{
  "model": "image captioner",
  "dataset": "photos with spoken descriptions (Open Images, Localized Narratives)",
  "train_examples": 101725,
  "image_size": 64,
  "crop_scale_min": 0.7,
  "horizontal_flip": true,
  "tokenizer": "word",
  "vocab_size": 4585,
  "encoder_arch": "coatnet",
  "encoder_norm": "layernorm",
  "encoder_norm_position": "pre",
  "encoder_activation": "squared_relu",
  "encoder_mlp_ratio": 4,
  "encoder_head_dim": 64,
  "encoder_fused_qkv": true,
  "encoder_qk_norm": true,
  "encoder_parallel_block": false,
  "encoder_inner_norm": false,
  "encoder_drop_path": 0.05,
  "encoder_patch_size": [4, 4],
  "encoder_conv_stem": false,
  "encoder_depths": [2, 4, 4],
  "encoder_widths": [64, 128, 256],
  "fusion": "prefix",
  "label_smoothing": 0.05,
  "decoder_width": 128,
  "decoder_layers": 10,
  "decoder_norm": "rmsnorm",
  "decoder_norm_position": "pre",
  "decoder_activation": "gelu",
  "decoder_mlp_ratio": 2,
  "decoder_head_dim": 48,
  "decoder_fused_qkv": true,
  "decoder_bias": "qkv",
  "decoder_qk_norm": false,
  "decoder_parallel_block": false,
  "decoder_inner_norm": false,
  "decoder_positions": "sincos",
  "decoder_prefix_bidirectional": false,
  "decoder_connector": "mlp",
  "decoder_tie_embeddings": false,
  "init": "torch_default",
  "residual_init": "zero_last",
  "optimizer": "muon",
  "muon_scale": "match_rms_adamw",
  "learning_rate": 0.0043,
  "momentum": 0.9,
  "nesterov": true,
  "orthogonalizer": "polar_express",
  "adamw_lr_other_params": 0.0017,
  "max_steps": 5600,
  "batch_size": 64,
  "epochs": 3.5,
  "lr_schedule": "wsd",
  "decay_fraction": 0.2,
  "final_lr_fraction": 0,
  "warmup_steps": 110,
  "weight_decay": 0.06,
  "adamw_weight_decay_other_params": 0
}
Rows from block 2 of the text decoder of a small image captioner, named by matrix and row number. Rows with one number belong to one neuron. Each number is 128 + 32 x the weight over its row's rms, rounded and kept within 0 to 255. All counts start at 0. After the name is the row's rms in percent of the matrix's.
Before each neuron's rows are labels from the 100 texts, of 14976, where the neuron reaches its highest value: "tokens" is the input token at the peak. Only what is clearly more common there than usual is listed. The data: photos with spoken descriptions (Open Images, Localized Narratives). In brackets: how many of the 100.
# fc1: MLP up (decoder.blocks.2.mlp.fc1.weight, 256x128), inputs 0-63
# fc2: MLP down (decoder.blocks.2.mlp.fc2.weight, 128x256, transposed), outputs 0-63

tokens: "of" (35); "empty" (12); "among" (12); "this" (11)
fc1.188 093 [182 111 108 132 129 125 146 167 117 142 124 177 174 121 101 180  58 156 158 131 116 136 185 109 127 104 164  84 146 136 146 154 147 174 156 125 159 157 135 154 146  99 203 123 114 150 124 144 149 193 130 173 109  61 108 116 115 145 119 163 102 105 157 178]
fc2.188 089 [137 157 182 120  66 125 120 141 165 139 152  35 133 111 108 159 160 123  98  69 134 127 199 126 117 141 122  58  92 111 153 131 115 150 100 112  96 134  72 101 130 108  86  93 117 101 144 133 143 136 233 156 123 161 143  83 110 127 163 142 112 106 151 154]

tokens: "image" (100)
fc1.109 090 [105 174 144 126 111 170  98 153 167 111 107  80 107 163  20 126 164  91 138 105 103 158 136 103 183 216 151 165  95 108 171  55 121  92  87  44  91  94  85 110 101 153  70 132 153 122 145 101 162 132 162  98 198 105 150 121 131 117 169  83 146 159 143 117]
fc2.109 088 [ 79  62 163 153  95 135 195 143 200 128 155 141 175 148 140 128  90 159 129 167 165 126  99 139 178 198 180 152 194 158 129 118 136 137  96 104  80  74  98  91 190  84 106 132 131 193 153 131 148 108 147  88 143  90 146 110 131  82 154 129 127 170 119 146]

tokens: "," (59); "and" (28); "i" (13)
fc1.243 097 [152 156 166 169 139  80 103 106 121  90 154  85 140 125  96 140 150 164 115 141  95 128  90  96 150 113 154 185 121 121 150 145 134 122 177 113  95 149  84  83 110 148 113 119  98 142 156 177 146 109 138 156 199  94 155 187 153 168 174 138 157  71 135  95]
fc2.243 109 [139 194  86 123 133  89 140 165 127 101 165  50 122  98  88 113 181 111 154 107 138 158 142 134 128 141  82 127 141  80 108 156 102 125 117 146 131 154 135 138  87 130 127 104  65  90  83 192 171 113 139 152  97 144  49 153 113 174 140  97 153 133 120 176]

tokens: "we" (95)
fc1.248 107 [181 154 155  99 151 129  60 174 171 117 135 212 120 137 139 143 154 160 110 148 142  45 119 135 128 102 150 163 112 123 141 108 148  92  98 101 136 141  93 149 129 107 116 141 135 138 205 137 107 126 153 147 148  88 168 135 116 125 143 187 111 148  99 131]
fc2.248 115 [193 193 128 125 122 129 147 159 129 159 118 110 131  88 162 166 184  98 136 161 132 104  95  90 146 112 150 137  40 124 136 149 120 127 128 134 159  91  75 195  96 142 167 133  76 141 157 107 107  71 161 142  94  73 170 109 107 101 116 138 119 146 127 163]

tokens: "can" (86); "front" (8)
fc1.120 104 [125 125 154 146 139 158 150  71 162 149  99 136 140 153  90 128 115 114 120 107 154  99 188 178 128 131 111 112 124 132 149 128 147  73 142  65 191  68 146 137  83 156 121 117 189 132  84 161  90 137  88 112 130 150  78 141 169 140 155  75  78 115 133 145]
fc2.120 104 [100 142 160 109 146 151 147 152 112 125 132 109 129 185 162 143 140  99 106 121 106 115 142 112 113 134 136 166  99 138  94 143 117  99 126 143 127 159 133 103 190 168 155 123 153  74 110 132  83 205  76 101 103 178 155 143 103 116 133 181 101 204 138 160]

tokens: "," (100)
fc1.96 089 [136 151 104  95  87 113 161  75 102 123 162 132 171  56 133 155 140 167 125 143 121 145  63 163 130 127  68 166 116 165 139 191 148 109 157 106 115 163 166 115 139 127 110 131 165  91 194 114 129  78  92 126 151 137 162  97 158 147  91 108 107 145 175 137]
fc2.96 087 [133  80 168  61 157  86 129 128  82 163 144 131 139  92 143 149 104 142 183 138 125 161  62 129 117 174 101 152  76 122 107 108 115 155 114  90 107 158 198 105  99  84 170 105 147 143 121 151 173  95 116 173 144 135 151 177 144 153 109 172 121  99 116 131]

tokens: "colored" (52); "color" (22); "fancy" (9); "colorful" (8)
fc1.64 099 [122 121 124 113 120 107  51 115 137  79 102 151 178 128 156 104 116 117 129  81  63  94 134 132 191 151  75 150 196 196  68 158 130 131 106  82 140 176 148 132 169 182 150 139 125 144 135 144 139 136 108  84  90 149 119 133 134 152 119 167 120  77  70 129]
fc2.64 095 [214 151 120 175 185 133 119 110 112 108 128 114 155 142  99 125 128 148 154 133  91 134 129 127 139 138 107 101 144 173 100 158 134 105 134 157 157 138 148 135 119 255 164 199 104 177 109  67 135 102 127 140 103 168  88 117 163 163 114 137 114 126 128 166]

tokens: "the" (98)
fc1.136 100 [139 109 125 131 218 136 130 100 158 145 147 153 147  86 128 108 124  96 107 101 105 105 131 162 120  68  76  63 117 121 140 190 118 183 163 104 111 147 170 136 155 106 102 118 169 114  62 145 121 107 165  99 141 141 173  40  51 133 136 113 168 131  90 156]
fc2.136 115 [144 155 150 172  62 128 100 124  58 116 140 171 140 123  94 129  65 123 136 123 118  95 180 134 108 122 135 109 103  78  84 138 134 145  89 136 167 117 175 106  92 148 166  68 116 134 160 144 153 108 148 162 138 184 156  85 157 120 148 136 115 107  72 163]

tokens: "of" (32); "with" (26); "photo" (13)
fc1.213 103 [ 89 120  92 140 130 139 159 135 115 116 126 151 125 105 154 176 129  77 150 135  96 126 167 147 134  65 146 135 138 149 147 160 151 160  86 132  77 185 148 140 123  79 117 171 149 139 122  89 120 139 168  86 147 131 137 170  85 112 153 152  89 130 103 156]
fc2.213 098 [143 164 116 137 130 117 104 186 150 163 107 163 133 122 169 139 180  91 180 154 194 162 151 172 126 131 163 114  57  78 123 117  97  81 160  99 136 128 121 181 122 182  64 101 145 145 142 165 105  93 143 131  90  91 131 149 132  92 142 128 108  91 181 187]

tokens: "many" (56); "some" (43)
fc1.75 107 [178 104 129  83 141 153 118 140 113 137 125 129 189 131 105  99 122  57 178 126 147  72 107 155 121 161 110  73 179 167 163  92 150 112 113 104 112 138 176 117 125 111  73  98 153 192 158 134 120 167 161 109  96 185 138 146 117 151  95  32  92 103  63  39]
fc2.75 116 [ 89 149 125 123 172 165  72 122 123 159 144 168 145 115  57  98 203 116 143  74 154 114 154 121 104 140  89  96 159 144 146 139 183 120 152  97  82 141  97 132 131 113  44 164 160 102 151 104 134 135 114  71  90 175 156 198 140 123  90  65 121 111  99  82]

tokens: "cloudy" (77); "blue" (7)
fc1.37 110 [145  97 149  56 178 156 111 108 176 165 118 129  93 171 137 167 106 150 135 159 138 104 137 160 120 173  79 125 102 152 105  80 163 129  93 190  58 160 119 174 136 185 119 132 162 129 157  87 107 115 128 164 139 168 161 126 106 190 131 161 143 115 148 115]
fc2.37 107 [134 118 162  95 108 124  86  91 206 172 122 140  84 150 113 149 143 132  62 171 115 186  64 121  91 146  88 184  91  94 121 120  77 152  96 179  36 143 106 161 154 169 172 158 124 152 177  96  99 109 126 121 141 174 103 144 134 132 123 110  86 128 115  71]

tokens: "we" (69); "a" (20); "there" (8)
fc1.183 089 [151  83 161 183  97  90 181  76 124 134 110 153  93 151 124 177 163 151 129 132 166  99 115  91 114 138 105  74  84 135 126 136 156 102 119 149  87 141 108 130  62  32 118 118 147 123 109 101 141 118 101 124  97  94 130 159 144  86 164 169 137  38 101 123]
fc2.183 082 [144 146  79 151 156 122 157 117 112 166 170 125 128 133 155 103  89 118  91  93  89 114  78 139 125 228  91 131  91  91 134 143 106 103 176 152 135  75 116 152 100  90 118  94 119  93 146 133 128 109 123 118 147 131 186 102 128 148 139 159 176 162 148 155]

tokens: "we" (31); "black" (27)
fc1.70 079 [142 158 127 135 153 118 173 159 107 141  53 172 144 107 133 170 121 168 155 122 153 128 119 110 109 138 129 126 128 167 157  89  66 150 160 147 119 130 136 185  69 156 151  74 150 126 184 124 113 172 173  79 179  79  95 118 211 127 149 119 100 103 111  93]
fc2.70 071 [183  73  91 101 178 109 134 155 134 149 168 162 128 109 119 161 151 131  97 140 188  90 111 100 136 139 174 142 106  80 168 136 152 135 101 145 116  92 129 112 140 109 160  79 104 138 206 162 148 138 101 150  67 147  92 142 167 113 113 163 143  96  82 143]

tokens: "outside" (27); "of" (24); "zoomed" (17); "railway" (12)
fc1.44 098 [127 171 157 115 119 119  75  72 101 190 102 108 133 152  98 144  74 108 134 111 119 151 127 169 143 125  68 124 115 170  63 131 145 136 129 117 153  56 167 128  91 106 143 142 167 128 145 156  39 154 125 153  92 102  72 168 166 133 159 123 105 183 132  95]
fc2.44 096 [125 127 105 143 109 129 141 116  78 147 107  66 106 126 180 107 112  61  92 147  85 188 133 127 109 155  98 109 112 175  21 135 176 129 168 123 125 105 138 119 168 123 107 173 185 100 147  78  77 169 137 159 112 125 170 149 126 119 176 148 145 167 118 172]

tokens: "among" (55); "which" (37)
fc1.227 072 [118 107 176 131 143 157 123  85 126  64  63 157 143  86 121 168 112 121 155 128 138 148 117 151  82 127 145 194 159  97  95  92 144  76 136  83 100 115 148 113 141 106 116 118 114 125 110 134 138 114 144 132 147 130 102 156 134 200 148 129  78  75 127 135]
fc2.227 069 [135 155 164  25  91 115  87 144 124  82  78  93 165 113 142 158 175  83 157 118 125  80  88 113 163 115 115 103 100 110 160 152  75 167 102  90 159 139 112 131 131 129 116 147 174 193  83  78 135 134  75 103 122 118 160  67 112  94 114 181  98 118 118 169]

tokens: "the" (85)
fc1.78 117 [149 156 117 132 136  99 134  62 165  90 159 158 136 129 122 154 181 167  96 185 148 110 142 105 132 156 150 137  78  51 110 130 163  70 127  96 137 101 111 159 225 104 126 189 120 126  97 153  84 111 146 155 140 128 195 137 138 129 156  77 182 113 130  78]
fc2.78 122 [156 125 148 196 138 125 108 119 133 116 119 182 166 151 153  89  79 185 202 192 200  80 128 123  99 165  92  93 121  80 149 114 133  95 123 138 137  74 134 165 180  99 141 175 184 149 118 120 126  92 147 100 154  98 108 156 121 176 139  91 137 109 132  97]

tokens: "can" (57); "t" (31)
fc1.251 092 [123 105 105 117 132 117 152 103 153 138 140  67 100 136 104 156 150 125  74 143 107 105 154 120  95 142 145 151 135 111 112 158 113 161 150  82 143 109 113 174 138 104  96  94 173 131 109 111 149 127 143 164  94 134 192 156 130 103 108 121 154 108 142 132]
fc2.251 093 [ 70 147 159 168  96  62 116 118 206  97 117 134 144 190 138 116 198 115 134 128 119 170 130 145 155 138 156 115 114  86 154 166 126 133  92 132  83 136  82 162 161 127 124 172 122  66 104 127  71 143  61 137 107 198 121 166  87 148 137 102 118 197 133  59]

tokens: "of" (81); "for" (10)
fc1.134 094 [154 173 166 168 151 145 139  68 175 145 123 102 115 116 138 142 142 146 126 147  96 133  88 108 169 129 107 119 187 116 135  77  89 113 160 124 214 105 135 179 147 154 127 156 148 146 139 160 102  88 150 150 117 122 180 153 143 144 132 107 173 129 152 149]
fc2.134 100 [141  91 133  84 153 135 149 167 132 116 125  92 110 122  99 103 185  57 121 163 113 152 109 157 155  93 145 110  72  93 109 200 118 143 133  95  73 131 156 126 113 116 146 123 116 145 118 161  90 168 160  87 104 143 128 152 204 170 114 117 162 144 127 147]

tokens: "jacket" (18); "top" (17); "pant" (12); "dresses" (10)
fc1.113 106 [ 85  94 147 164 133 108 147  97 137 130 195 139 154 208 109 111 123 144  95 119 189 110 115 143 119 122 155 178 134 107 135 169 105 123 157 138 152 143 166  99 113 169 144 180 152 120 150 111  84 118 154  42 106 155 129 123 159 145 116 122 124  72 196 114]
fc2.113 102 [ 80 148 124  83 100 130 164 117 154 120 158 130 105 180 162 180 164 149 155  91 118 150 126 185  97 117 150 150  94  87 131 114 133 160 161  90 162 151 142  83 113 158 186 162 173 162 141 124 154 156 140  62 103 144 162 154 191 173 128 140  87  93 119 123]

tokens: "the" (96)
fc1.217 087 [138 101 116 132  62  90 116 141 140  95 140  65 113  92 130 185 157  85  95 133  61 156 159 110 155 138 110 120 109 159 151 125 119 146 171 110 100  93 110  80 145 129 116 100  88 109 171 162  89 168 122 111 103  37 144  92  97 141  86  96 180 128 100 125]
fc2.217 080 [149 105 157 112 157 111 112 116  87 165 134 156 171 152 109 115 115 121  96  98 170 135 117 107 104 128 160  77 133 126 151 168 195 109 119 107 173 161 111  99 134 189 183 115 109 137  58 155 140 120 137 204  90 177 135 182 111 102  69 180 147  79 139 154]

tokens: "colored" (51); "green" (15); "zoomed" (12); "having" (12)
fc1.74 094 [164 124 137 130 112 109 155 114 106 112  83 135 164 164 152 124 164 138 145 134 113 102 119 174 148  84  87 154 123 160 179 133 148 108 131 115 125 174 173 137 126  97 134 170 145 155  43  70 145 101 122 158  81 150 115 127 151 111 160 148  67 126 134 134]
fc2.74 088 [109  91 158 117 154 142 139 148 108 125 119 123 158  93 136 147 142 123 143  94  69  57  74 122  70 133 127  99 199 116 124 146 131 115 145  73  78 142 189 135 114  76 122 134 138 110 100 100 135 153 163 162 118 195  92 107 142 161  83 108  86 116 125 114]

tokens: "," (88); "of" (8)
fc1.214 097 [133 155 167 112 122 135  98 126 146 141 109  94 131  78 121 162 127 172 114  98 121 141  81 116 128 115 101 132 159  96 105 168 141  43 104 109 145 105 145  96 145 132 168 116 102 101 101 119 174 154 161 132 118 122 167 129 117 143 111 119 134  70 140 136]
fc2.214 091 [155 147  94  82 118 111 212 142 142 144 106 129 163  84 198 118 111  93  81 125 119 142 111 104 106 198  46 154 154 138 143 125 139  61 122  75 153 119 192 104 168 155  84 142 120 113 160 177 178 125 136 140  91 135  89  73 134 179 166  78 118 107 148 144]

tokens: "the" (24); "facing" (19); "wooden" (18); "wash" (9)
fc1.17 093 [ 98  94 166 151 178  92 120 149  67  75 129 173 140  40 127 172 122 162 106 156 111 148 119 124 177 155  51 125 146 140 116 163 160  92 134 116 147 108 129 142 137 105  69 121 139  78 105 180 165 130 156 102 110  82 156 105  93 136 100 132 115 153 178 111]
fc2.17 088 [126 100 124 149  86 151 125 113 175 157 118 139 128  80  93  63 173 165 120  84 192  92  97 124 154  77  87 137 143 147 159 129 100 166  97  95  97 144 153 175  98 130 133 137 101  96 141 155 120  86  94 172 107 121 102 115 118 164 145  89 191  99  62 114]

tokens: "can" (100)
fc1.84 107 [ 88 134 155  93  61 105 171 138 125 165 207 145 136  64  75 172  81 121 143 135 145 111  91 134 165 151  81  99 106 176 140 156 161 150 100  72 139 109 146 170 130 115 106 146 191 111 130 119 118 162 176 124 156 179  95 135  89  99 181 155  92 150  91 134]
fc2.84 099 [142 135  83 177 119 132 141 124 157 214 159 170 113  76 159 181 181 167 153 131 138 159 109  79 140 156  93 126 102 125 132 135 124 150 177  93 147 205  94 152 191 160 128 116 140  78 109 134 122 172 156 155 137 111 111 140 108 145 119 146 123 101 121 134]

tokens: "we" (100)
fc1.105 097 [ 79 192 142  89 161 139  85 145 153 136  95 144 144 164 132 115 108 167 129 142  96 143 111 112  97 128 149 122 159 159 167  84 126 144 181 168 176  47 127 169 154 135 156 127 122 137 145 170 151 182 111 103 107 178 149 135 147 181 172  72 100 132 150 102]
fc2.105 103 [131 145 181 103 203 175 135 117 141 152 126 102  85 108 106  67 223  78 136 123  59 104 124 162 178  88 106 103 141  63 108 153 148 123 140 132 164 104 112 157 120 103  99 150  98 111 108 148 111 119 125  68 121 112 111 122  45 184 120 175  89 106 157  88]

tokens: "," (32); "also" (31); "can" (26)
fc1.221 113 [ 89 155 128 162 196 171 126 142 127  85 116  96 124 129 107 124 146 155 124 116 134 107 156  95  90 205  96 139  66 127 105 141 161 148 134  98 101 141 144 151 164 148 138  90 197 162 119  67  75 148 166 128 171 144 174 140 112 171 115 156 146 148  69 163]
fc2.221 114 [116 155  74 182 141 129 127 206 175 165 105 166 145 127 131 134 150 133 127  74 132 125 152 169 115 108  77 200  90 142 109 143  81 141 146 143 179 103 134 159 139 102 132 102 105  96 121 125 111 141 103 155 125 128  97 103  50 135 125 138 144 159 103 111]

tokens: "can" (86)
fc1.36 098 [127 118 171 180 106 150 134 134  99 117  91 140 124  79  98 105 133 102 140 125 172  54 135 190 140 122 110 115 126 143 154 139 198 137 183  92 187 154  88 118 165 161 133 216  76  84 155 175 113 153 188  75 128 135 189 107  97 157 121 132 132 150 154  92]
fc2.36 097 [ 82  65 104 118 150  89 138 123  97 159 118 150  38 144 163  72 114  57 186 131 190 152 162  94 148 147  97 157  51 150  73 122  83 127 138 127 120 120  78 146  99 179 179 134  55  76 119 170 157 135 125 130 151 165 126 183 126 117 131  97  82 130 147 132]

tokens: "outside" (68); "written" (21)
fc1.80 088 [168 126 101 139 101  96 103  86 110  65  76 160 150  99 145 193 126 133 100  95 174 159 132 122 155 123 143 104 151 144 156 151 143 113 131 113  88  85  47 167 129 181 179 153 149 160 178  99 127 179 181  92 123 152 120 135 135  98 121 124 144 113  95 108]
fc2.80 080 [143 142 115  79 138 127 134  92 119 154 102 177 162 112 122 148 113 138 116  76 172 120 171 132 133 119 109 135 113 139 196 145 122 148 129 128 157 129 109 137 101 163 165 117 193 164 120 116  94 103  66 142 124 143 104 136 146 175 137 157 149 133 161 175]

tokens: "the" (98)
fc1.165 103 [136 139 100 158 137 134 141 106 122 108 111 174 167  97 120 195 121 144 139 148 169 145 106 159 133  92 153 121 165 174 141 179 122 150  97 119 117 114 127 198 110 102 112  99 130 154  45 125 216  53 117  47 112 108 128 104 137 124 161 191 121 127  89 115]
fc2.165 110 [105 155  58 148 107 139 195 132 115 147 146  89 139 120 110 154 161 122 120 135 128 111 114 132 159 119  78 149 176 137 142 137 107  91  95 145  60 157 196 168  99  77  87 135 127 104 100 137 127  70  64 183  65 108 135 131 140  93 110 160 140 106 126  92]

tokens: "the" (22); "to" (22); "for" (13); "into" (7)
fc1.107 095 [ 76 114 109 118 120 120  92  78 129  95 136 114 120  92 152 121 147 145 158 169  76  96  84 113  91 113 107 119 129 107 150  88 134  75 117  78 121 172 158 156 150 190 117  87 122 164  71 139  62 123 108 157 111 148 138 171  91 165 132  64 138 158  98  98]
fc2.107 083 [147 118 157 184 179  59  70 118  98 161 115 134 145  95  86  78 124 146 136 117 117 177  75 142 105 157 141 130 140 123 166 137 148 191 211 129 119 133  99  96 178 124 139 121 174 150 142 113 112  94 114 149  87  97 138 151 111  72 174  83 118  92 113 114]

tokens: "image" (65); "observe" (20); "having" (10)
fc1.33 117 [ 70  69 112 137 137  63 147  93 128  87 149 138  74 158 143 173 124 146 130 104 118  63 172 117 168 151 107 114 125 164 182 123 122  75 116  91  90 110 116  76 131 169 119 169 104 178 124 123 125 106 157 120 108 136  87  84 112 137  94 147 135  81 120 129]
fc2.33 109 [121  69 114 104 122 109 172 152 133 113 107  71 121 130  79 185 116 108  91  96 174 109 140 136 105 166 128 138 117 129 121 114 157  93 141 133 143  63 130 162 121 135 133 127  90 129 171  95 103 176 163 141 110  73 104 150 151 138 110 117 105 164 162 163]

tokens: "," (97)
fc1.100 095 [134 187 202 129 122  83 158 182 111 145 116 126 112 150 146 154 151 159 120  98 151 177  75 104 104 129 141 121 141 149 144 158 126 108  93 159 168 151 144 109  93 109 148 124 130 178 168  94 123  89 144 125 113 124 172 107  47 146 144 180 141 115 100  96]
fc2.100 088 [ 86 125 104 100  95 109 150 164 153 130 167 127 101  93 133 115 171 115 144  79 118 124 115 160 199 166  95 122 103 135 144 100 122 149 160 169 118 152 144 158 133 122  80 167  75 124 166 149 125 108 153 191 101 193 103 121 147 120 111 156  96  93 138 147]

tokens: "wine" (33); "so" (26); "empty" (14); "truncated" (7)
fc1.32 100 [137  81 145 158 182 115 147 115 118 168  84 148 110 159 132 182 160 152 105 104 112 145 104 146 201  60 119  88 158 140 174 139 157 160 130 167  97 143 131 133 111 130 163 145 143  49 155  80 118 185 156 175 147  78  99 154 105 156 105 150 142 126 136 138]
fc2.32 095 [ 99 126 132 151 149 156 136 151  97 106 166 144  87 140 147 162 166 116  93  98  95 136 107 177 152 118 164 121 126 131 196 207 124 120 199 139 123 134 133 115 113  94 171 166  90 117 126  70  88 163 149 179 150 130 132  85 100 138 137 127 207 113 135 118]

tokens: "the" (70); "at" (12)
fc1.66 094 [106 115  99 206 134 155 109 110 134  95 121 149  98 131 139 157 167 141 135  98  69  97 108 149  97  72 192 126 129  96 125 122 161 112 171 177  83 187 149 106  85  96  92 100 112 104 168  96 110 107 169 107 112 132 158 163 182 161 158 157  92 138 108  70]
fc2.66 099 [126 164 154 103 111 133 121 130 161 212 171 164 146 144  88 116  93  90 154 145 115 145 119 173 136 112  84 161  85  80 167  89 109 133 148 127 101 145 114  91 140 135 134 193 142  88 101 185 156 120 136 106 211 110 135 147 106  83 125 162 147 170 111 113]

tokens: "hand" (22); "legs" (11); "sketch" (7)
fc1.115 103 [132 122 132 102 112 165 150 127 123 117  81 168 111 189 109 151 102  99 148 155 106  87 204 152 180 114 135 112 162 146 208 117 200 106 190  95  97 171 147 147  66 136  83  48 151 160 115 124 125 138 146 106 170  91  88 156  90 132 111 101 147 125 157 126]
fc2.115 103 [106 102 114  80  98 164 102  89 165 168 130 112 137 136  95 146 105 123 129 121 153  93 125 136 160 157 144 120 143 131 149 129 103 129 133  76 140 179 193 118 124  83  87  88 104 111 175 119 161 111 112 107 157  84 145 180  89  88  97 125 239 113 125 134]

tokens: "group" (48); "it" (37); "couple" (9)
fc1.211 097 [152 158 175 117 125 119  96  86 107 123 147  97  81 114 148 123 147 181 133  79 118  60 148 157  81 128 128 127 110 181  98 202 178 149  75 145 132 166 121 104 163  90 138 160 130 115 121 143 122 126 145  82  53 142 138 126 100  98  94 138 110 152 141 108]
fc2.211 090 [127 167 104  91 162 152 140 140 149 105 150 111 128 103 166 153 191 125 157  83 136  88 201 191 156 155 136 106  86 117 141 151 186 120 155 150 134 127 137 163  58 130 160 119 157  77 132 134 178  75 111 125 146  91 115  99 106 151 172 147  92 105 159 146]

tokens: "of" (39); "describes" (38)
fc1.152 105 [ 77 146 188 134 109 108 104 136 120 169 120 181 173 170 116 124  83 110 103 142 115  97 152 163 102 152  95 146 137 139 128 187 141 163 172 103 165 107 158  57  83 145 108 191 173 162 115 147  76 165  66  95  97 126  98 100 144 131 175 133  98  92 121 115]
fc2.152 099 [ 52 103  82  66 164 142  86 146 137 208 101  91 162 162 163 115  68 103 118 158  81 126 133 124 128 115 118 107 139 144  57 153 130 135 146  88  85 127 174 128 130 183 153 156  90 138 111 130 115 178  71 112  76 134 113 124  87 124 110 131 147 148 104 148]

tokens: "group" (49); "image" (47)
fc1.189 098 [ 78 113  95 134 104  63 120 111  82 183 116  85 150 130 128 140 173 169 169 154 112 142 129 169  88 130 154 145 129 145 104  89 169 125 139  92  86 139 159 125 162 124  33 129 177 117 179 130 133 197 123 116  64 139 131 135  59 140 136 116 100  93 151 168]
fc2.189 096 [ 82 177 119 113 182 122 173 145 153 141 179 102 122 125 122 162 160 117  97 144 125 168 158  96 118  99 102 200 126 102  87 130 121 115 145 140  38 137 128 113 187 126 122 102 141 182 119 133 162 134 115 132 103  79 139 162  98 126 110 127 109 134 118 141]

tokens: "cloudy" (31); "with" (24); "." (17); "traffic" (7)
fc1.99 108 [130 127 137 107 120 131 107 119 119 108 118 108  68 187 117 124 144 135 195 174  85 104  88 120 175 143 148  65 152 134  98 123 149 125  70 151 163 150  97 103 178 160  96 136  69  78 132 120 130 187  92  78 142 158  97 109 165 152 136 164 115 139 129 117]
fc2.99 105 [152 103 114 147 137 205  85 164 127 152 106  85 111 146 152 107 121 101 191 105  95  79 153 140 174 145 150 113 223 150 101 109 118 104 143 174 114 116 121 139  98  68 164 134 121 186 134 104 115 144 104 169 147 136 126 149 131 114 109 163  93 142 126  91]

tokens: "we" (80); "color" (12)
fc1.60 102 [199  92 121 129 142 166  37 109 125 145  86 102 139 145 170 122  72 119 127 102 117  95 113  89  84 154 122 151  71 150 121 159 118 178 142 103 105 119 150 151 138 115 139 129 144  81 157 120 146  79 115 106 133  81 151 140 109 141 171 124 192 117 105 144]
fc2.60 107 [136 127  84 153  80 212 125 134 129 180 143  86 138 124 184 128 135 131  69 127 126 138 109 172  70 166 128 131  99 115 128 113 112 189 163 154 112 150 123 125  90 111 107 154  89  77 140 129 164 118 159 136 171 167 133 115 138 153 149 152  76 182 190 113]

tokens: "by" (34); "ice" (27); "id" (12); "and" (11)
fc1.225 102 [153 115  91 111  70  99  30 124 124 125  80  98 145 129  46 154 125 147 177 207  85  66 155  80 115 138  85 125  69 156 103 127 142 115  63 119 148 110 140 129 149 140 105 130  60 139 150 187 177 175 111 140 154 141 131 112  74 124 159 101 164 146 135 117]
fc2.225 094 [ 91 134 103 125  92 115 103 155  88 146  50 129 158 157 103 159 150 161 172 119 150 122 174  85 145 127 107 119  93 155 144 116 108 148 128 151 125 150 214  80  87 122 145 130  82 132  81 149 138 117 114 136 139 143 168 129 154  60 103 121 121  83 161  98]

tokens: "image" (89)
fc1.132 110 [ 59 154 157 133 117 190 128  92 187 107 150 123 127 154 124 104 131 177 122  96 114 172 178 103 128 106 137 173 137 189 132 116 186 161 139 121 100 106 154 118 131 152 103  96 126 137 119  91 133 168 154 127 168  96 121 129 110 100 164 159 147 120 134 143]
fc2.132 112 [159 113 155 136 165 122  95 142 178 156 134 106 145  81 118 173 135 165 106 144  54 141 160 105 130 135 162 169 142 151 207 156 153 135  77 141  84  88  96 105 123 167 137 119 123 138  98 116 147 129 109 105 149 104  78  96 165  80 139 173 122 154 193 161]

tokens: "we" (99)
fc1.203 095 [104 131 146 164 115 128 140  62 125  92 113 139  99 168 175 157 124 215 105 128 135 104  91 162 155  96  47  70 110  88 179 173 143 101 178 131 122 125 172 114 144 119 182 149 154 151 129 148 160  83 173 114 147  84 171 132 125 124 163 175 110 208 125 115]
fc2.203 098 [142  93 168 182 152 142  92 157 159  80 175  73 139 131 177 123 137 145 109 100 129 176 106 123  70 127 107 135  59 134 103 122 165 137 121 137 112 139 139  99  86 111 114  49  92  74 106  24  84 143 171 109 110 147 144 189 133 125 107 165 118 192 107 104]